{"model": "image flow-matching model", "conditioning": "none", "muon_scale": "original", "warmup_steps": 1270, "adamw_weight_decay_other_params": 0.01}
Rows from block 5, named by matrix and row number. Rows with one number belong to one channel. Each number is 50 + 15 x the weight over the matrix's rms, rounded and kept within 0 to 99. All counts start at 0.
# convs0: first 3x3 conv (model.mid.1.convs.0.weight, 144x144x3x3), inputs 30-35, a 3x3 kernel for each
# convs1: second 3x3 conv (model.mid.1.convs.1.weight, 144x144x3x3, transposed), outputs 30-35, a 3x3 kernel for each
convs0.56:40 18 22 67 57 33 82 92 43 36 31 58 48 74 55 85 99 76 52 68 60 52 54 56 34 38 45 54 76 32 58 66 41 46 25 43 38 38 24 31 07 08 35 09 36 18 25 29 39 57 62 18 54 59
convs1.56:71 52 31 59 75 39 65 63 44 23 34 18 13 39 60 12 38 80 59 99 64 75 99 61 42 35 50 49 59 43 40 30 16 00 04 31 74 54 40 69 50 75 85 78 99 47 61 45 66 56 50 56 42 53
convs0.57:59 96 37 52 62 44 07 03 46 85 81 67 50 65 62 33 63 51 26 17 08 57 51 70 62 83 79 42 45 63 42 49 60 34 47 47 51 75 54 31 65 35 48 99 61 22 22 56 39 26 31 38 60 48
convs1.57:43 74 73 27 58 83 30 52 80 60 56 34 41 23 45 23 18 61 17 05 32 31 38 32 51 66 40 33 29 36 79 49 51 89 56 63 56 47 45 24 38 49 24 27 00 99 39 56 79 46 57 22 32 36
convs0.58:29 39 33 20 36 40 25 46 44 49 43 60 43 54 57 68 64 76 12 43 28 34 48 59 65 67 90 54 39 44 61 38 35 57 46 49 68 70 42 57 67 81 48 58 73 79 62 71 67 68 65 60 65 59
convs1.58:44 56 64 53 68 49 34 49 46 42 48 47 38 46 52 58 48 46 32 30 35 52 42 65 65 54 65 56 55 41 52 68 45 44 57 45 76 66 45 72 55 39 74 54 32 25 37 23 30 51 39 32 52 30
convs0.59:34 52 63 28 46 66 03 24 40 37 35 70 49 80 96 47 34 35 43 50 41 62 64 52 62 68 56 29 54 61 46 51 40 51 51 58 33 54 60 50 49 48 32 23 45 65 54 58 00 00 49 37 41 41
convs1.59:02 56 51 00 27 50 22 50 72 40 36 38 64 46 70 15 15 37 58 26 31 74 50 20 50 78 64 79 42 38 83 10 04 51 14 21 10 55 73 83 56 45 49 54 28 67 62 62 77 82 46 73 55 69
convs0.60:65 51 36 78 35 11 42 17 05 43 54 38 75 38 21 49 49 49 29 52 60 56 36 42 62 70 78 69 58 38 52 56 47 50 52 53 47 58 49 61 59 58 41 46 58 33 38 73 49 54 41 46 44 48
convs1.60:68 65 99 74 72 95 53 34 53 44 45 55 32 51 48 52 54 56 27 42 19 39 63 08 49 77 23 15 32 56 51 26 30 75 29 43 44 11 42 59 55 62 76 56 33 11 50 54 52 41 27 51 69 77
convs0.61:52 56 65 60 73 52 55 57 35 26 33 43 34 57 50 44 55 66 38 47 63 39 60 71 53 71 71 55 33 44 53 60 45 44 36 58 62 58 47 69 49 51 68 51 70 42 32 53 40 00 10 50 53 57
convs1.61:54 51 63 64 46 38 37 39 57 63 44 44 67 42 72 48 66 64 54 58 46 48 64 66 36 65 49 53 49 46 85 12 27 79 57 48 41 64 58 70 79 54 67 60 45 77 60 54 91 72 40 69 58 40
convs0.62:62 75 52 55 41 35 40 48 31 45 57 35 49 44 31 40 35 44 58 47 72 44 33 36 34 27 45 53 52 53 36 51 53 13 34 31 74 73 65 57 50 53 60 43 61 47 42 46 32 55 51 09 33 11
convs1.62:44 30 05 64 51 33 49 55 45 40 48 40 42 43 48 47 48 59 52 68 75 38 56 75 40 50 66 30 36 48 57 55 69 47 59 51 52 61 64 51 57 66 27 25 37 45 60 77 53 62 70 38 53 54
convs0.63:32 68 58 72 70 49 52 18 48 49 68 70 37 50 73 33 22 46 43 53 48 43 59 66 37 19 40 35 59 72 45 58 60 55 50 54 61 84 56 50 94 49 52 77 69 29 29 42 70 46 50 39 72 68
convs1.63:82 65 62 72 41 52 69 60 47 56 69 58 39 64 63 52 43 56 58 65 73 52 41 43 38 54 52 28 26 31 43 34 29 73 81 60 59 59 43 38 36 60 53 66 49 79 42 35 79 55 40 51 63 51
convs0.64:50 63 55 53 63 37 65 65 51 91 99 52 50 78 69 53 45 58 54 64 69 43 42 63 45 40 43 33 69 33 54 67 50 45 27 46 61 39 66 56 00 16 27 42 32 45 56 45 32 46 59 49 58 37
convs1.64:81 70 49 66 51 52 61 46 59 43 80 55 46 20 31 43 01 26 46 60 52 49 49 27 55 17 16 61 78 51 36 24 37 36 17 47 24 41 51 44 82 34 71 93 60 37 81 75 48 55 42 58 44 46
convs0.65:73 64 50 44 66 39 49 58 78 45 44 46 42 31 38 46 49 56 46 55 53 39 33 33 47 45 53 61 58 49 45 36 38 54 50 44 34 45 48 48 47 55 33 52 47 62 57 53 60 62 59 63 51 48
convs1.65:56 49 53 57 48 49 56 49 49 53 45 41 54 52 54 55 51 54 56 57 56 58 59 57 53 47 53 47 50 47 49 56 51 46 47 48 51 50 47 55 58 47 54 54 47 53 49 48 55 50 51 52 47 47
convs0.66:70 76 78 74 64 90 75 83 73 75 74 81 78 80 86 71 84 68 44 44 59 27 61 68 41 47 57 21 21 21 41 50 58 26 37 36 13 07 27 05 00 24 00 00 16 31 56 53 76 92 88 41 40 51
convs1.66:59 63 61 59 60 60 55 59 61 43 46 71 37 41 56 72 57 79 49 27 44 65 34 34 62 42 34 29 27 41 37 60 51 53 61 63 47 55 48 40 50 46 46 53 36 55 54 51 59 60 45 46 37 37
convs0.67:61 63 55 70 59 44 54 62 53 32 38 45 44 44 35 32 43 48 44 44 53 42 43 54 59 57 77 60 44 49 61 42 45 68 59 53 64 47 51 63 52 51 70 46 58 56 53 39 53 41 41 45 50 51
convs1.67:49 47 48 49 45 52 49 45 49 50 49 53 53 47 48 53 53 49 49 49 48 48 48 46 54 54 51 46 46 48 44 42 47 47 45 47 51 53 52 48 53 51 48 52 49 50 50 48 49 47 46 49 50 46
convs0.68:48 52 39 56 50 53 86 93 33 40 51 66 46 54 22 47 31 23 49 64 40 64 47 06 47 50 05 39 49 57 46 58 56 58 58 36 55 19 45 54 44 63 52 52 42 53 51 59 57 64 63 47 56 72
convs1.68:63 49 29 59 60 46 57 55 47 55 48 58 44 37 59 40 47 45 36 39 53 57 59 57 58 63 57 43 34 35 49 40 36 53 41 41 49 47 34 48 47 42 50 53 51 58 54 57 47 44 54 49 44 50
convs0.69:32 42 53 32 50 49 38 42 63 38 42 43 46 36 46 45 62 56 46 41 50 41 50 56 50 54 46 55 65 71 40 46 44 37 51 51 40 27 36 44 56 43 54 62 58 52 52 57 43 53 48 40 45 46
convs1.69:40 52 55 44 48 49 48 52 51 51 58 53 61 52 52 49 44 43 47 42 48 48 42 42 49 57 56 46 52 43 57 58 53 49 57 56 64 54 45 58 49 42 60 53 40 45 43 37 52 53 51 53 49 45
convs0.70:31 38 04 38 41 23 15 33 23 52 66 37 56 62 35 37 34 31 27 38 23 51 57 55 63 58 46 52 53 56 40 44 61 62 61 46 28 40 47 42 58 44 57 54 64 21 40 42 20 32 53 25 40 59
convs1.70:99 94 46 45 64 39 56 64 14 94 65 54 82 50 40 39 31 50 23 24 55 81 50 83 75 39 55 30 53 56 20 46 74 28 39 60 94 42 16 78 42 58 74 41 49 49 18 27 97 42 76 76 56 81
convs0.71:26 06 31 53 67 54 68 96 68 32 19 35 58 50 52 64 95 70 54 73 65 35 75 57 79 99 90 66 73 92 62 53 77 41 08 32 39 28 54 38 05 10 59 46 34 70 80 44 48 52 42 48 44 43
convs1.71:00 00 31 46 30 56 84 43 51 41 42 50 54 52 59 48 47 42 76 94 46 28 25 24 41 11 28 63 56 19 38 33 45 30 20 48 61 40 17 56 74 52 68 59 57 33 36 34 62 58 63 57 48 65
convs0.72:71 54 68 50 35 62 58 44 72 46 34 41 34 26 44 38 18 30 26 33 48 56 67 65 80 74 78 70 58 47 50 33 38 60 58 42 56 65 48 33 97 39 35 74 20 58 67 55 45 61 62 75 59 42
convs1.72:56 60 51 56 52 54 53 49 46 44 53 53 43 40 62 46 44 55 44 38 47 48 52 45 39 48 47 55 58 56 53 61 55 52 54 54 42 48 65 34 42 69 39 48 56 39 45 46 42 60 52 47 54 46
convs0.73:58 63 43 54 50 34 58 54 51 42 45 42 35 30 31 41 30 25 45 38 36 49 53 55 61 57 48 77 64 39 75 63 31 86 63 25 36 37 33 39 37 29 40 42 50 67 43 32 81 14 31 62 19 26
convs1.73:36 39 47 53 50 46 39 47 51 58 75 64 55 66 64 47 50 53 43 45 47 31 34 44 57 51 42 47 39 28 57 47 59 53 44 46 68 62 63 58 61 70 65 57 52 45 41 51 66 69 68 58 58 57
convs0.74:64 59 58 58 48 33 67 43 44 49 32 41 62 41 59 62 37 40 58 31 46 68 41 65 63 42 49 65 49 42 83 54 34 78 49 50 65 30 52 61 35 37 56 49 55 58 54 50 48 00 08 61 44 44
convs1.74:60 56 46 99 89 50 46 58 56 82 31 21 47 46 54 53 51 54 20 36 52 57 55 24 75 32 54 79 66 67 79 81 61 70 54 86 56 82 88 36 51 49 59 62 25 56 39 38 48 21 33 50 36 34
convs0.75:50 74 66 45 50 32 45 38 26 29 46 37 38 38 34 45 35 26 57 47 31 66 53 26 32 07 00 51 52 54 36 50 44 37 39 42 54 61 25 47 52 45 55 70 58 40 53 43 35 42 40 54 66 72
convs1.75:55 55 43 55 49 44 50 44 40 57 50 55 59 44 52 65 61 61 56 62 65 67 61 61 71 61 58 53 53 55 53 52 52 54 50 54 52 56 57 41 45 49 39 51 61 49 58 62 45 44 49 40 39 45
convs0.76:49 31 61 43 29 40 27 28 36 66 81 64 56 71 68 60 51 61 33 35 44 25 37 53 39 40 57 92 70 81 99 87 81 65 90 71 54 61 56 61 73 62 51 59 39 46 51 64 63 69 79 53 55 47
convs1.76:51 76 59 54 84 73 21 66 41 33 66 50 31 47 42 42 44 36 00 08 65 00 35 91 28 68 95 46 54 28 50 51 72 36 39 62 43 21 01 48 30 12 55 46 40 48 48 23 39 36 36 57 54 37
convs0.77:57 70 80 68 66 62 81 99 70 62 70 98 52 62 82 48 86 92 48 64 66 37 52 59 49 45 60 46 41 43 60 50 37 59 57 50 48 60 58 44 48 52 35 30 58 74 82 89 61 80 99 63 65 91
convs1.77:47 57 57 56 56 41 40 48 34 57 49 58 48 53 54 45 55 38 39 32 35 23 32 47 42 42 53 38 57 57 37 49 53 41 33 44 62 51 37 73 52 45 72 58 53 44 35 33 42 33 32 20 21 31
convs0.78:57 81 47 47 63 47 31 23 27 36 41 59 50 40 51 70 79 52 59 56 32 38 54 51 60 45 53 60 56 56 56 50 50 53 62 50 41 80 26 40 88 48 50 61 52 39 45 41 40 38 35 50 40 33
convs1.78:58 66 63 59 40 55 56 51 51 51 46 39 50 58 71 58 37 74 53 50 73 55 59 58 54 65 49 37 35 46 41 52 52 49 55 64 48 51 48 33 24 50 41 29 33 68 45 42 61 61 48 48 70 58
convs0.79:75 59 84 77 74 87 91 99 99 65 59 79 80 58 74 57 42 68 46 58 53 45 40 50 56 79 58 32 55 94 29 44 64 25 43 56 53 57 45 52 65 44 39 68 40 69 42 44 99 74 52 73 40 25
convs1.79:39 41 54 49 66 62 47 60 58 44 50 38 44 61 27 76 75 59 54 50 52 64 53 56 67 58 63 41 66 59 43 69 55 42 59 49 40 34 46 18 26 38 46 42 46 62 59 44 44 40 51 38 45 57
convs0.80:61 63 77 49 62 63 28 47 57 68 61 58 54 37 48 60 12 32 41 31 55 44 41 45 45 60 65 79 83 87 63 43 33 65 51 54 65 73 40 41 99 71 35 81 54 65 67 59 27 58 52 21 53 41
convs1.80:44 47 49 52 50 56 50 48 54 48 41 41 45 44 45 48 47 49 49 58 52 46 55 43 52 57 54 44 40 38 61 50 44 49 53 61 54 54 52 50 51 45 52 52 47 57 58 55 56 59 60 50 50 49
convs0.81:75 76 56 60 63 55 23 47 33 48 47 60 45 51 57 39 36 33 45 43 56 63 42 48 43 38 27 41 38 52 51 49 56 35 36 44 48 66 70 38 33 18 52 64 57 61 67 82 38 46 49 40 31 35
convs1.81:47 50 59 49 44 57 72 60 59 65 54 64 57 35 45 46 41 62 63 68 74 52 65 59 67 69 61 47 38 20 50 58 59 56 60 66 51 43 39 48 49 51 26 24 30 50 43 53 59 48 46 78 80 65
convs0.82:51 26 57 49 24 66 55 30 97 40 46 61 30 48 55 53 66 68 64 41 36 68 51 59 67 51 59 82 73 78 80 73 50 86 69 53 36 54 49 28 44 35 46 58 50 90 84 93 65 17 36 94 33 42
convs1.82:09 49 15 40 66 27 42 72 29 31 46 75 35 33 30 29 24 24 76 25 22 45 32 47 61 31 64 36 48 19 32 47 47 46 59 64 46 15 42 43 41 63 51 78 87 11 46 72 08 34 58 00 07 32
convs0.83:57 51 49 66 69 64 80 70 86 50 48 36 73 70 45 78 61 47 81 80 62 59 68 54 43 44 35 53 51 64 55 54 60 56 56 64 44 48 35 44 39 35 27 34 36 32 37 37 43 47 45 43 38 39
convs1.83:48 53 47 69 62 46 82 72 53 48 30 43 56 43 43 60 56 53 74 80 75 50 54 55 42 37 31 44 35 28 50 51 32 42 38 36 45 66 58 48 69 59 48 61 65 58 64 71 58 62 71 41 36 45
convs0.84:16 49 46 44 57 38 47 32 28 56 57 58 49 56 48 31 21 31 54 36 41 75 74 51 54 53 59 64 54 51 49 48 39 21 33 22 35 33 29 45 66 44 49 71 43 16 20 44 46 40 46 62 57 17
convs1.84:62 58 59 66 56 57 45 57 56 79 99 75 76 65 73 64 41 55 66 58 55 46 38 10 45 56 37 44 48 49 56 58 73 57 54 60 25 29 58 47 31 50 57 66 21 90 36 22 46 47 46 46 65 60
convs0.85:29 21 64 24 28 80 29 33 61 36 40 48 35 37 51 25 39 43 34 52 34 51 62 52 73 82 49 49 54 65 28 47 64 26 45 71 53 40 28 42 32 39 33 40 30 25 31 27 00 34 10 05 42 26
convs1.85:24 37 57 23 62 79 25 61 62 81 63 62 57 49 47 46 52 46 33 36 49 62 42 53 54 38 58 35 50 41 30 47 27 40 42 42 42 49 49 84 68 50 76 65 63 54 39 45 62 51 44 52 43 57
convs0.86:33 54 34 64 62 35 68 65 35 51 36 64 60 54 45 49 60 36 59 82 70 44 51 41 38 72 58 61 68 67 60 59 50 40 37 40 43 46 40 44 47 51 54 58 65 46 49 63 53 48 66 55 56 72
convs1.86:37 21 07 61 51 28 54 46 38 42 51 54 46 39 56 50 56 63 45 50 58 44 47 51 51 37 49 42 43 48 50 35 49 54 39 51 37 25 44 41 32 50 53 47 54 58 59 66 52 53 59 41 41 51
convs0.87:79 83 51 76 61 25 50 25 07 69 62 53 50 40 68 40 48 66 53 44 29 39 42 25 21 22 23 78 52 55 46 24 42 42 37 37 69 45 37 76 99 61 86 99 93 72 69 92 99 99 99 91 93 99
convs1.87:48 52 45 64 60 54 59 51 50 42 39 41 35 33 51 48 52 72 47 56 70 54 47 56 59 44 46 53 50 43 76 49 45 71 49 57 46 47 42 42 42 29 51 47 33 32 37 45 25 37 37 08 17 16
convs0.88:42 35 39 57 54 38 66 52 34 76 55 59 69 61 57 73 58 60 57 47 39 57 57 56 60 59 70 34 49 46 38 51 40 47 67 56 64 80 73 45 59 51 40 48 41 34 31 37 20 37 51 42 43 55
convs1.88:50 53 68 31 28 41 37 44 53 73 64 44 44 49 45 45 44 41 54 52 47 54 49 44 42 46 44 61 43 38 51 48 46 51 41 44 50 57 55 29 41 48 38 36 40 63 63 57 76 77 81 72 77 81
convs0.89:47 42 40 54 53 21 47 56 34 59 87 77 51 68 67 23 47 62 51 60 58 49 59 60 46 64 69 42 43 43 30 53 64 18 34 39 79 47 41 41 18 30 59 47 35 55 39 72 71 73 99 20 12 48
convs1.89:33 45 63 68 57 49 45 74 66 46 23 20 53 21 04 50 33 51 54 51 66 29 32 60 73 32 34 50 44 30 39 26 34 60 20 26 81 57 66 58 64 60 77 72 50 52 31 08 99 61 47 75 56 46
convs0.90:59 43 21 58 69 33 43 52 36 34 46 40 37 55 57 72 71 72 60 62 53 56 75 62 56 63 61 23 11 29 52 59 51 66 82 72 62 35 42 25 00 04 60 35 58 35 28 44 39 44 68 80 78 69
convs1.90:59 47 64 45 26 62 32 50 70 29 42 57 53 68 63 56 73 71 11 40 60 45 41 47 53 43 37 13 13 37 48 46 53 81 99 75 28 48 47 61 75 63 45 17 28 68 51 69 38 50 62 29 52 45
convs0.91:44 43 45 42 54 55 37 34 45 49 42 57 46 31 50 57 40 63 31 51 30 58 75 39 51 73 56 36 48 63 16 42 67 23 45 68 46 62 69 54 68 57 31 56 45 38 49 61 36 44 46 24 35 37
convs1.91:52 38 39 51 45 43 51 42 37 57 35 49 58 57 56 74 59 46 45 35 40 59 54 58 61 54 54 54 50 74 68 62 58 38 50 63 57 56 52 58 45 52 54 51 54 43 52 40 40 52 40 54 58 55
convs0.92:31 42 52 51 45 43 62 35 37 47 41 47 53 48 62 71 44 46 99 63 37 70 46 46 33 51 76 40 42 43 42 49 61 50 58 66 40 15 30 72 39 27 61 48 38 56 68 47 44 12 16 63 62 70
convs1.92:34 47 65 43 55 84 68 47 61 53 69 35 38 49 71 62 66 56 60 50 15 77 54 22 54 47 15 34 38 78 51 32 53 37 29 41 23 35 49 53 49 46 66 76 72 54 55 75 59 37 49 54 34 70
convs0.93:29 57 47 35 54 27 43 54 38 39 47 22 48 59 22 34 62 32 76 53 25 72 64 37 60 78 46 44 40 34 67 46 17 56 56 34 46 72 36 45 65 54 32 70 46 24 29 41 18 00 00 16 02 11
convs1.93:71 47 68 51 68 92 67 78 99 62 60 30 45 73 52 34 51 50 27 38 08 61 45 23 53 64 26 55 31 53 64 63 69 63 65 61 49 55 78 50 70 89 43 28 37 61 54 67 71 60 59 57 80 84
convs0.94:31 46 28 47 44 33 61 67 27 44 52 73 57 69 75 83 77 43 71 61 65 70 52 19 39 38 16 32 35 50 43 52 78 71 96 99 52 67 67 69 90 73 59 75 57 63 50 59 84 81 80 69 83 64
convs1.94:36 25 40 44 50 49 41 45 41 52 46 38 42 34 36 57 48 48 42 50 37 62 51 43 64 46 38 60 50 47 59 46 47 45 41 34 35 36 44 34 39 45 43 49 57 44 54 52 40 43 41 30 34 48
convs0.95:37 38 40 41 42 50 52 63 59 69 42 41 50 33 37 53 34 38 88 63 67 53 33 42 46 33 45 59 63 62 56 50 57 56 54 54 48 62 54 50 62 46 36 55 39 51 61 55 55 72 64 42 56 51
convs1.95:55 41 30 75 61 46 84 75 64 54 59 66 59 57 59 62 55 51 49 53 62 35 44 50 40 46 50 41 46 48 48 54 47 46 52 47 19 29 30 36 42 37 53 56 53 43 54 71 38 51 73 35 45 57
convs0.96:50 46 42 73 64 62 66 76 67 56 67 67 46 68 60 56 84 65 82 82 62 49 47 40 44 35 71 43 25 47 61 58 64 69 65 67 68 44 72 54 00 19 82 23 36 38 55 45 60 61 51 60 74 41
convs1.96:37 26 54 34 45 60 36 25 43 25 00 55 47 15 51 76 77 56 43 83 29 22 21 11 38 01 24 29 00 32 69 40 70 52 28 37 66 52 46 57 39 34 42 16 29 51 30 46 49 64 41 30 75 32
convs0.97:52 40 58 60 40 43 78 69 58 79 62 58 71 50 38 70 53 55 45 30 58 54 24 27 58 38 56 69 51 44 35 34 42 69 54 59 47 35 37 51 49 66 48 45 78 85 80 74 62 66 31 96 89 81
convs1.97:45 34 31 49 30 23 46 51 29 75 53 43 46 41 44 34 31 35 67 76 52 49 57 53 23 48 54 82 40 32 69 56 38 54 70 67 33 50 42 41 21 38 69 56 78 32 27 22 30 42 44 42 37 29
convs0.98:47 52 62 46 44 61 62 53 57 48 50 42 51 52 38 54 81 52 53 58 72 67 77 87 59 59 77 99 87 56 99 63 59 80 67 53 47 46 72 39 27 48 56 47 68 61 59 46 63 33 33 71 70 40
convs1.98:53 57 41 46 44 52 45 54 38 31 20 49 53 17 39 48 46 31 32 27 01 44 32 11 43 39 37 55 35 39 42 35 35 54 41 37 46 39 42 43 26 48 52 45 54 37 61 62 28 58 53 35 39 44
convs0.99:25 15 17 55 29 13 59 14 00 30 32 31 41 44 35 45 47 42 74 60 76 45 40 39 33 36 33 54 49 38 63 48 43 20 32 33 29 35 38 43 54 49 37 60 40 05 29 24 34 65 37 41 60 39
convs1.99:26 38 48 63 71 62 89 90 85 57 54 60 88 55 49 56 46 49 76 56 62 42 44 74 10 19 61 55 72 99 15 48 99 10 42 99 72 71 45 66 56 27 45 43 30 24 22 02 60 66 41 84 75 40
convs0.100:51 66 46 53 59 45 57 70 42 21 34 24 48 50 26 43 67 44 71 51 41 57 64 56 49 47 48 22 35 43 31 49 60 39 36 36 44 60 73 54 63 64 68 78 77 56 25 48 49 46 73 50 59 78
convs1.100:63 43 52 59 63 64 70 56 52 28 02 27 48 58 45 46 73 68 61 68 85 07 28 59 00 23 44 79 60 66 62 41 50 54 41 52 52 74 61 36 42 39 15 20 47 26 17 27 09 25 24 18 30 35
convs0.101:66 59 69 23 45 53 36 44 71 48 50 47 52 54 50 36 32 41 46 51 62 64 49 69 56 54 65 41 55 46 36 55 67 52 51 67 48 29 57 43 41 60 52 51 53 72 61 74 40 00 32 48 41 66
convs1.101:48 46 40 11 36 48 50 73 41 55 52 94 86 48 26 46 58 31 19 36 07 62 60 41 46 37 35 45 17 68 02 19 99 84 65 62 79 42 61 90 71 99 63 61 80 28 21 77 84 41 77 45 40 93
convs0.102:34 26 44 45 44 61 73 73 65 45 52 99 25 57 74 63 91 72 25 37 61 60 58 64 78 54 67 45 56 58 47 48 53 37 40 34 77 72 69 69 88 85 35 57 66 65 48 53 70 61 65 51 58 71
convs1.102:41 40 30 48 61 55 47 58 50 60 48 50 67 49 69 73 63 69 25 32 63 37 50 65 43 65 74 48 42 38 47 44 39 50 44 56 51 31 24 69 43 41 39 18 15 55 52 37 43 51 46 43 52 45
convs0.103:09 12 20 57 53 37 88 86 45 63 62 55 61 60 44 76 77 51 29 17 48 56 54 62 59 63 72 53 50 47 54 51 65 52 56 68 46 13 36 40 18 45 13 06 32 26 29 27 29 25 32 15 34 52
convs1.103:92 49 39 40 40 50 33 46 66 28 00 24 65 41 33 47 65 34 44 53 26 47 59 21 71 67 43 57 65 49 35 39 44 27 27 37 69 79 77 85 89 72 62 52 59 40 77 67 39 58 51 44 44 21
convs0.104:55 41 35 44 44 67 35 72 93 55 21 00 63 51 31 51 51 53 63 71 55 46 35 33 27 30 47 41 43 71 61 54 54 64 55 56 49 63 33 80 67 47 66 26 15 53 70 57 40 47 21 33 53 35
convs1.104:43 39 46 51 46 52 55 53 52 47 56 56 54 62 53 48 49 45 54 53 56 58 61 69 57 65 63 48 46 41 44 46 43 57 53 45 59 59 64 57 59 63 49 55 60 42 43 40 44 42 50 50 48 48
convs0.105:60 59 46 48 32 41 55 53 48 53 75 96 55 60 77 19 33 63 38 30 00 53 60 16 52 56 06 74 59 89 49 47 83 60 57 83 24 20 47 12 20 58 34 29 37 23 44 81 36 53 79 25 36 55
convs1.105:38 64 61 38 69 72 51 74 77 46 37 31 54 38 24 57 35 17 54 51 60 52 42 51 69 66 56 72 45 54 83 40 43 87 60 62 73 62 62 75 55 67 71 70 70 41 50 30 32 52 42 15 37 30
convs0.106:85 83 83 54 58 64 91 55 53 48 42 66 60 33 74 68 50 76 44 52 04 47 48 07 57 57 35 48 39 67 54 38 59 63 62 74 63 48 52 51 42 53 56 48 55 24 31 42 44 41 69 40 34 61
convs1.106:42 50 70 40 50 60 29 37 61 42 40 64 46 37 47 52 34 43 60 26 43 62 49 47 57 56 43 51 38 44 54 50 34 55 31 26 41 34 45 52 58 57 59 74 49 63 62 68 59 57 67 55 53 56
convs0.107:56 32 42 45 29 24 20 45 32 52 53 20 60 67 35 52 59 50 56 38 22 53 30 40 71 74 43 58 51 40 72 63 45 63 65 55 30 35 73 56 12 20 80 49 33 37 35 21 62 88 74 43 39 26
convs1.107:39 51 38 85 50 41 40 23 36 46 52 74 83 56 37 48 47 38 99 73 45 65 84 59 49 55 39 54 59 44 56 76 82 47 61 53 54 29 35 44 61 64 27 37 49 36 26 43 26 28 93 57 35 42
convs0.108:38 57 52 46 53 44 53 61 47 42 48 35 58 56 55 54 52 44 47 36 49 51 57 68 53 60 51 63 57 56 52 52 54 65 59 61 58 44 49 46 45 48 42 42 61 40 41 53 61 57 47 49 48 59
convs1.108:48 45 51 47 47 47 49 51 52 47 49 49 50 49 42 51 51 50 46 45 47 53 51 47 51 53 49 51 51 53 48 51 50 50 49 50 50 52 50 45 57 56 47 51 49 49 48 50 49 51 51 47 46 46
convs0.109:41 38 51 42 43 36 68 66 63 70 54 56 60 41 56 47 29 53 46 33 39 54 61 55 72 84 68 43 39 44 57 60 58 64 58 69 70 56 45 48 32 36 71 59 49 45 65 62 44 55 38 47 50 41
convs1.109:49 40 47 43 41 54 60 51 61 43 37 32 57 50 40 52 48 34 18 31 36 43 49 44 47 46 42 41 22 39 48 35 33 54 36 37 39 35 34 59 52 46 48 65 65 61 62 55 49 53 50 56 51 43
convs0.110:44 29 31 57 29 17 51 32 41 57 71 22 57 65 33 44 61 38 17 36 42 52 59 56 35 41 45 50 49 33 57 56 30 46 42 25 69 39 59 84 55 34 62 52 39 46 46 20 52 28 22 55 53 30
convs1.110:23 38 67 46 62 62 59 66 65 37 46 56 47 35 39 46 36 33 10 75 46 31 58 46 32 69 67 78 57 39 42 49 52 79 54 32 40 58 51 48 58 51 31 53 61 42 62 65 39 41 49 45 40 77
convs0.111:50 63 58 66 70 81 39 40 48 62 77 58 52 67 44 40 43 36 67 97 92 47 55 51 51 39 44 60 65 71 59 67 80 22 06 25 50 46 71 41 09 41 54 45 69 59 71 51 55 57 41 57 55 48
convs1.111:82 70 57 35 37 37 36 39 83 63 47 39 60 40 42 49 43 37 54 59 56 48 48 41 49 39 47 34 85 67 36 54 45 44 18 46 48 47 49 47 78 62 72 62 40 71 96 99 63 80 53 69 65 54
convs0.112:42 47 40 38 41 38 25 29 25 50 47 47 41 38 36 28 29 28 24 25 32 27 43 36 29 37 43 43 42 47 45 51 54 46 42 52 37 46 40 48 42 29 54 50 39 48 44 40 45 32 22 30 50 40
convs1.112:32 17 25 35 25 36 38 36 40 61 53 48 69 52 42 75 73 65 25 39 59 40 50 63 39 53 63 61 61 66 65 71 76 67 73 77 43 29 38 40 32 41 49 37 38 47 67 76 36 62 74 36 57 63
convs0.113:44 50 64 26 44 74 38 73 77 39 49 50 70 67 41 53 60 35 24 32 39 46 43 59 55 53 56 46 41 48 50 56 75 40 49 43 53 51 45 35 46 47 37 42 46 49 82 69 48 91 99 27 56 62
convs1.113:41 35 54 69 44 55 59 52 66 34 26 38 52 38 50 51 56 53 74 75 66 47 61 70 32 66 59 26 31 42 42 39 45 55 58 55 41 43 50 63 58 63 88 68 58 49 32 34 45 44 33 48 53 35
convs0.114:49 59 37 75 71 36 46 57 25 40 67 08 55 98 50 37 53 13 41 63 62 46 86 87 49 73 67 39 50 39 40 65 64 35 56 59 57 58 63 41 30 45 57 64 68 68 40 69 74 41 72 69 42 55
convs1.114:48 49 50 49 50 52 53 49 51 48 44 51 49 45 42 49 51 54 50 52 51 49 49 48 47 47 51 47 51 47 52 57 57 56 58 51 51 53 48 45 56 56 44 51 52 51 48 50 49 47 56 45 41 46
convs0.115:59 54 56 42 41 56 53 47 41 46 54 48 41 33 39 49 35 56 55 48 47 52 50 56 53 66 60 48 36 42 51 46 45 60 59 57 43 52 57 55 63 69 54 55 60 66 60 70 46 58 62 49 54 52
convs1.115:61 55 53 55 53 58 43 48 56 52 48 55 59 53 56 47 54 56 42 46 37 55 57 45 57 58 50 43 36 38 44 40 45 43 50 50 54 50 44 53 46 48 48 47 56 48 45 50 54 51 54 53 54 56
convs0.116:47 47 47 65 80 52 75 62 50 33 40 45 44 63 43 64 69 70 33 44 52 51 43 67 62 69 64 66 58 58 54 49 58 55 30 34 60 34 69 56 00 21 58 28 29 45 54 48 52 50 57 64 47 58
convs1.116:49 36 33 47 19 21 39 27 56 44 39 38 44 33 43 34 31 34 44 32 47 78 75 74 55 72 44 65 76 50 41 82 36 68 77 62 59 52 52 68 83 66 58 56 40 37 83 50 41 56 44 30 34 33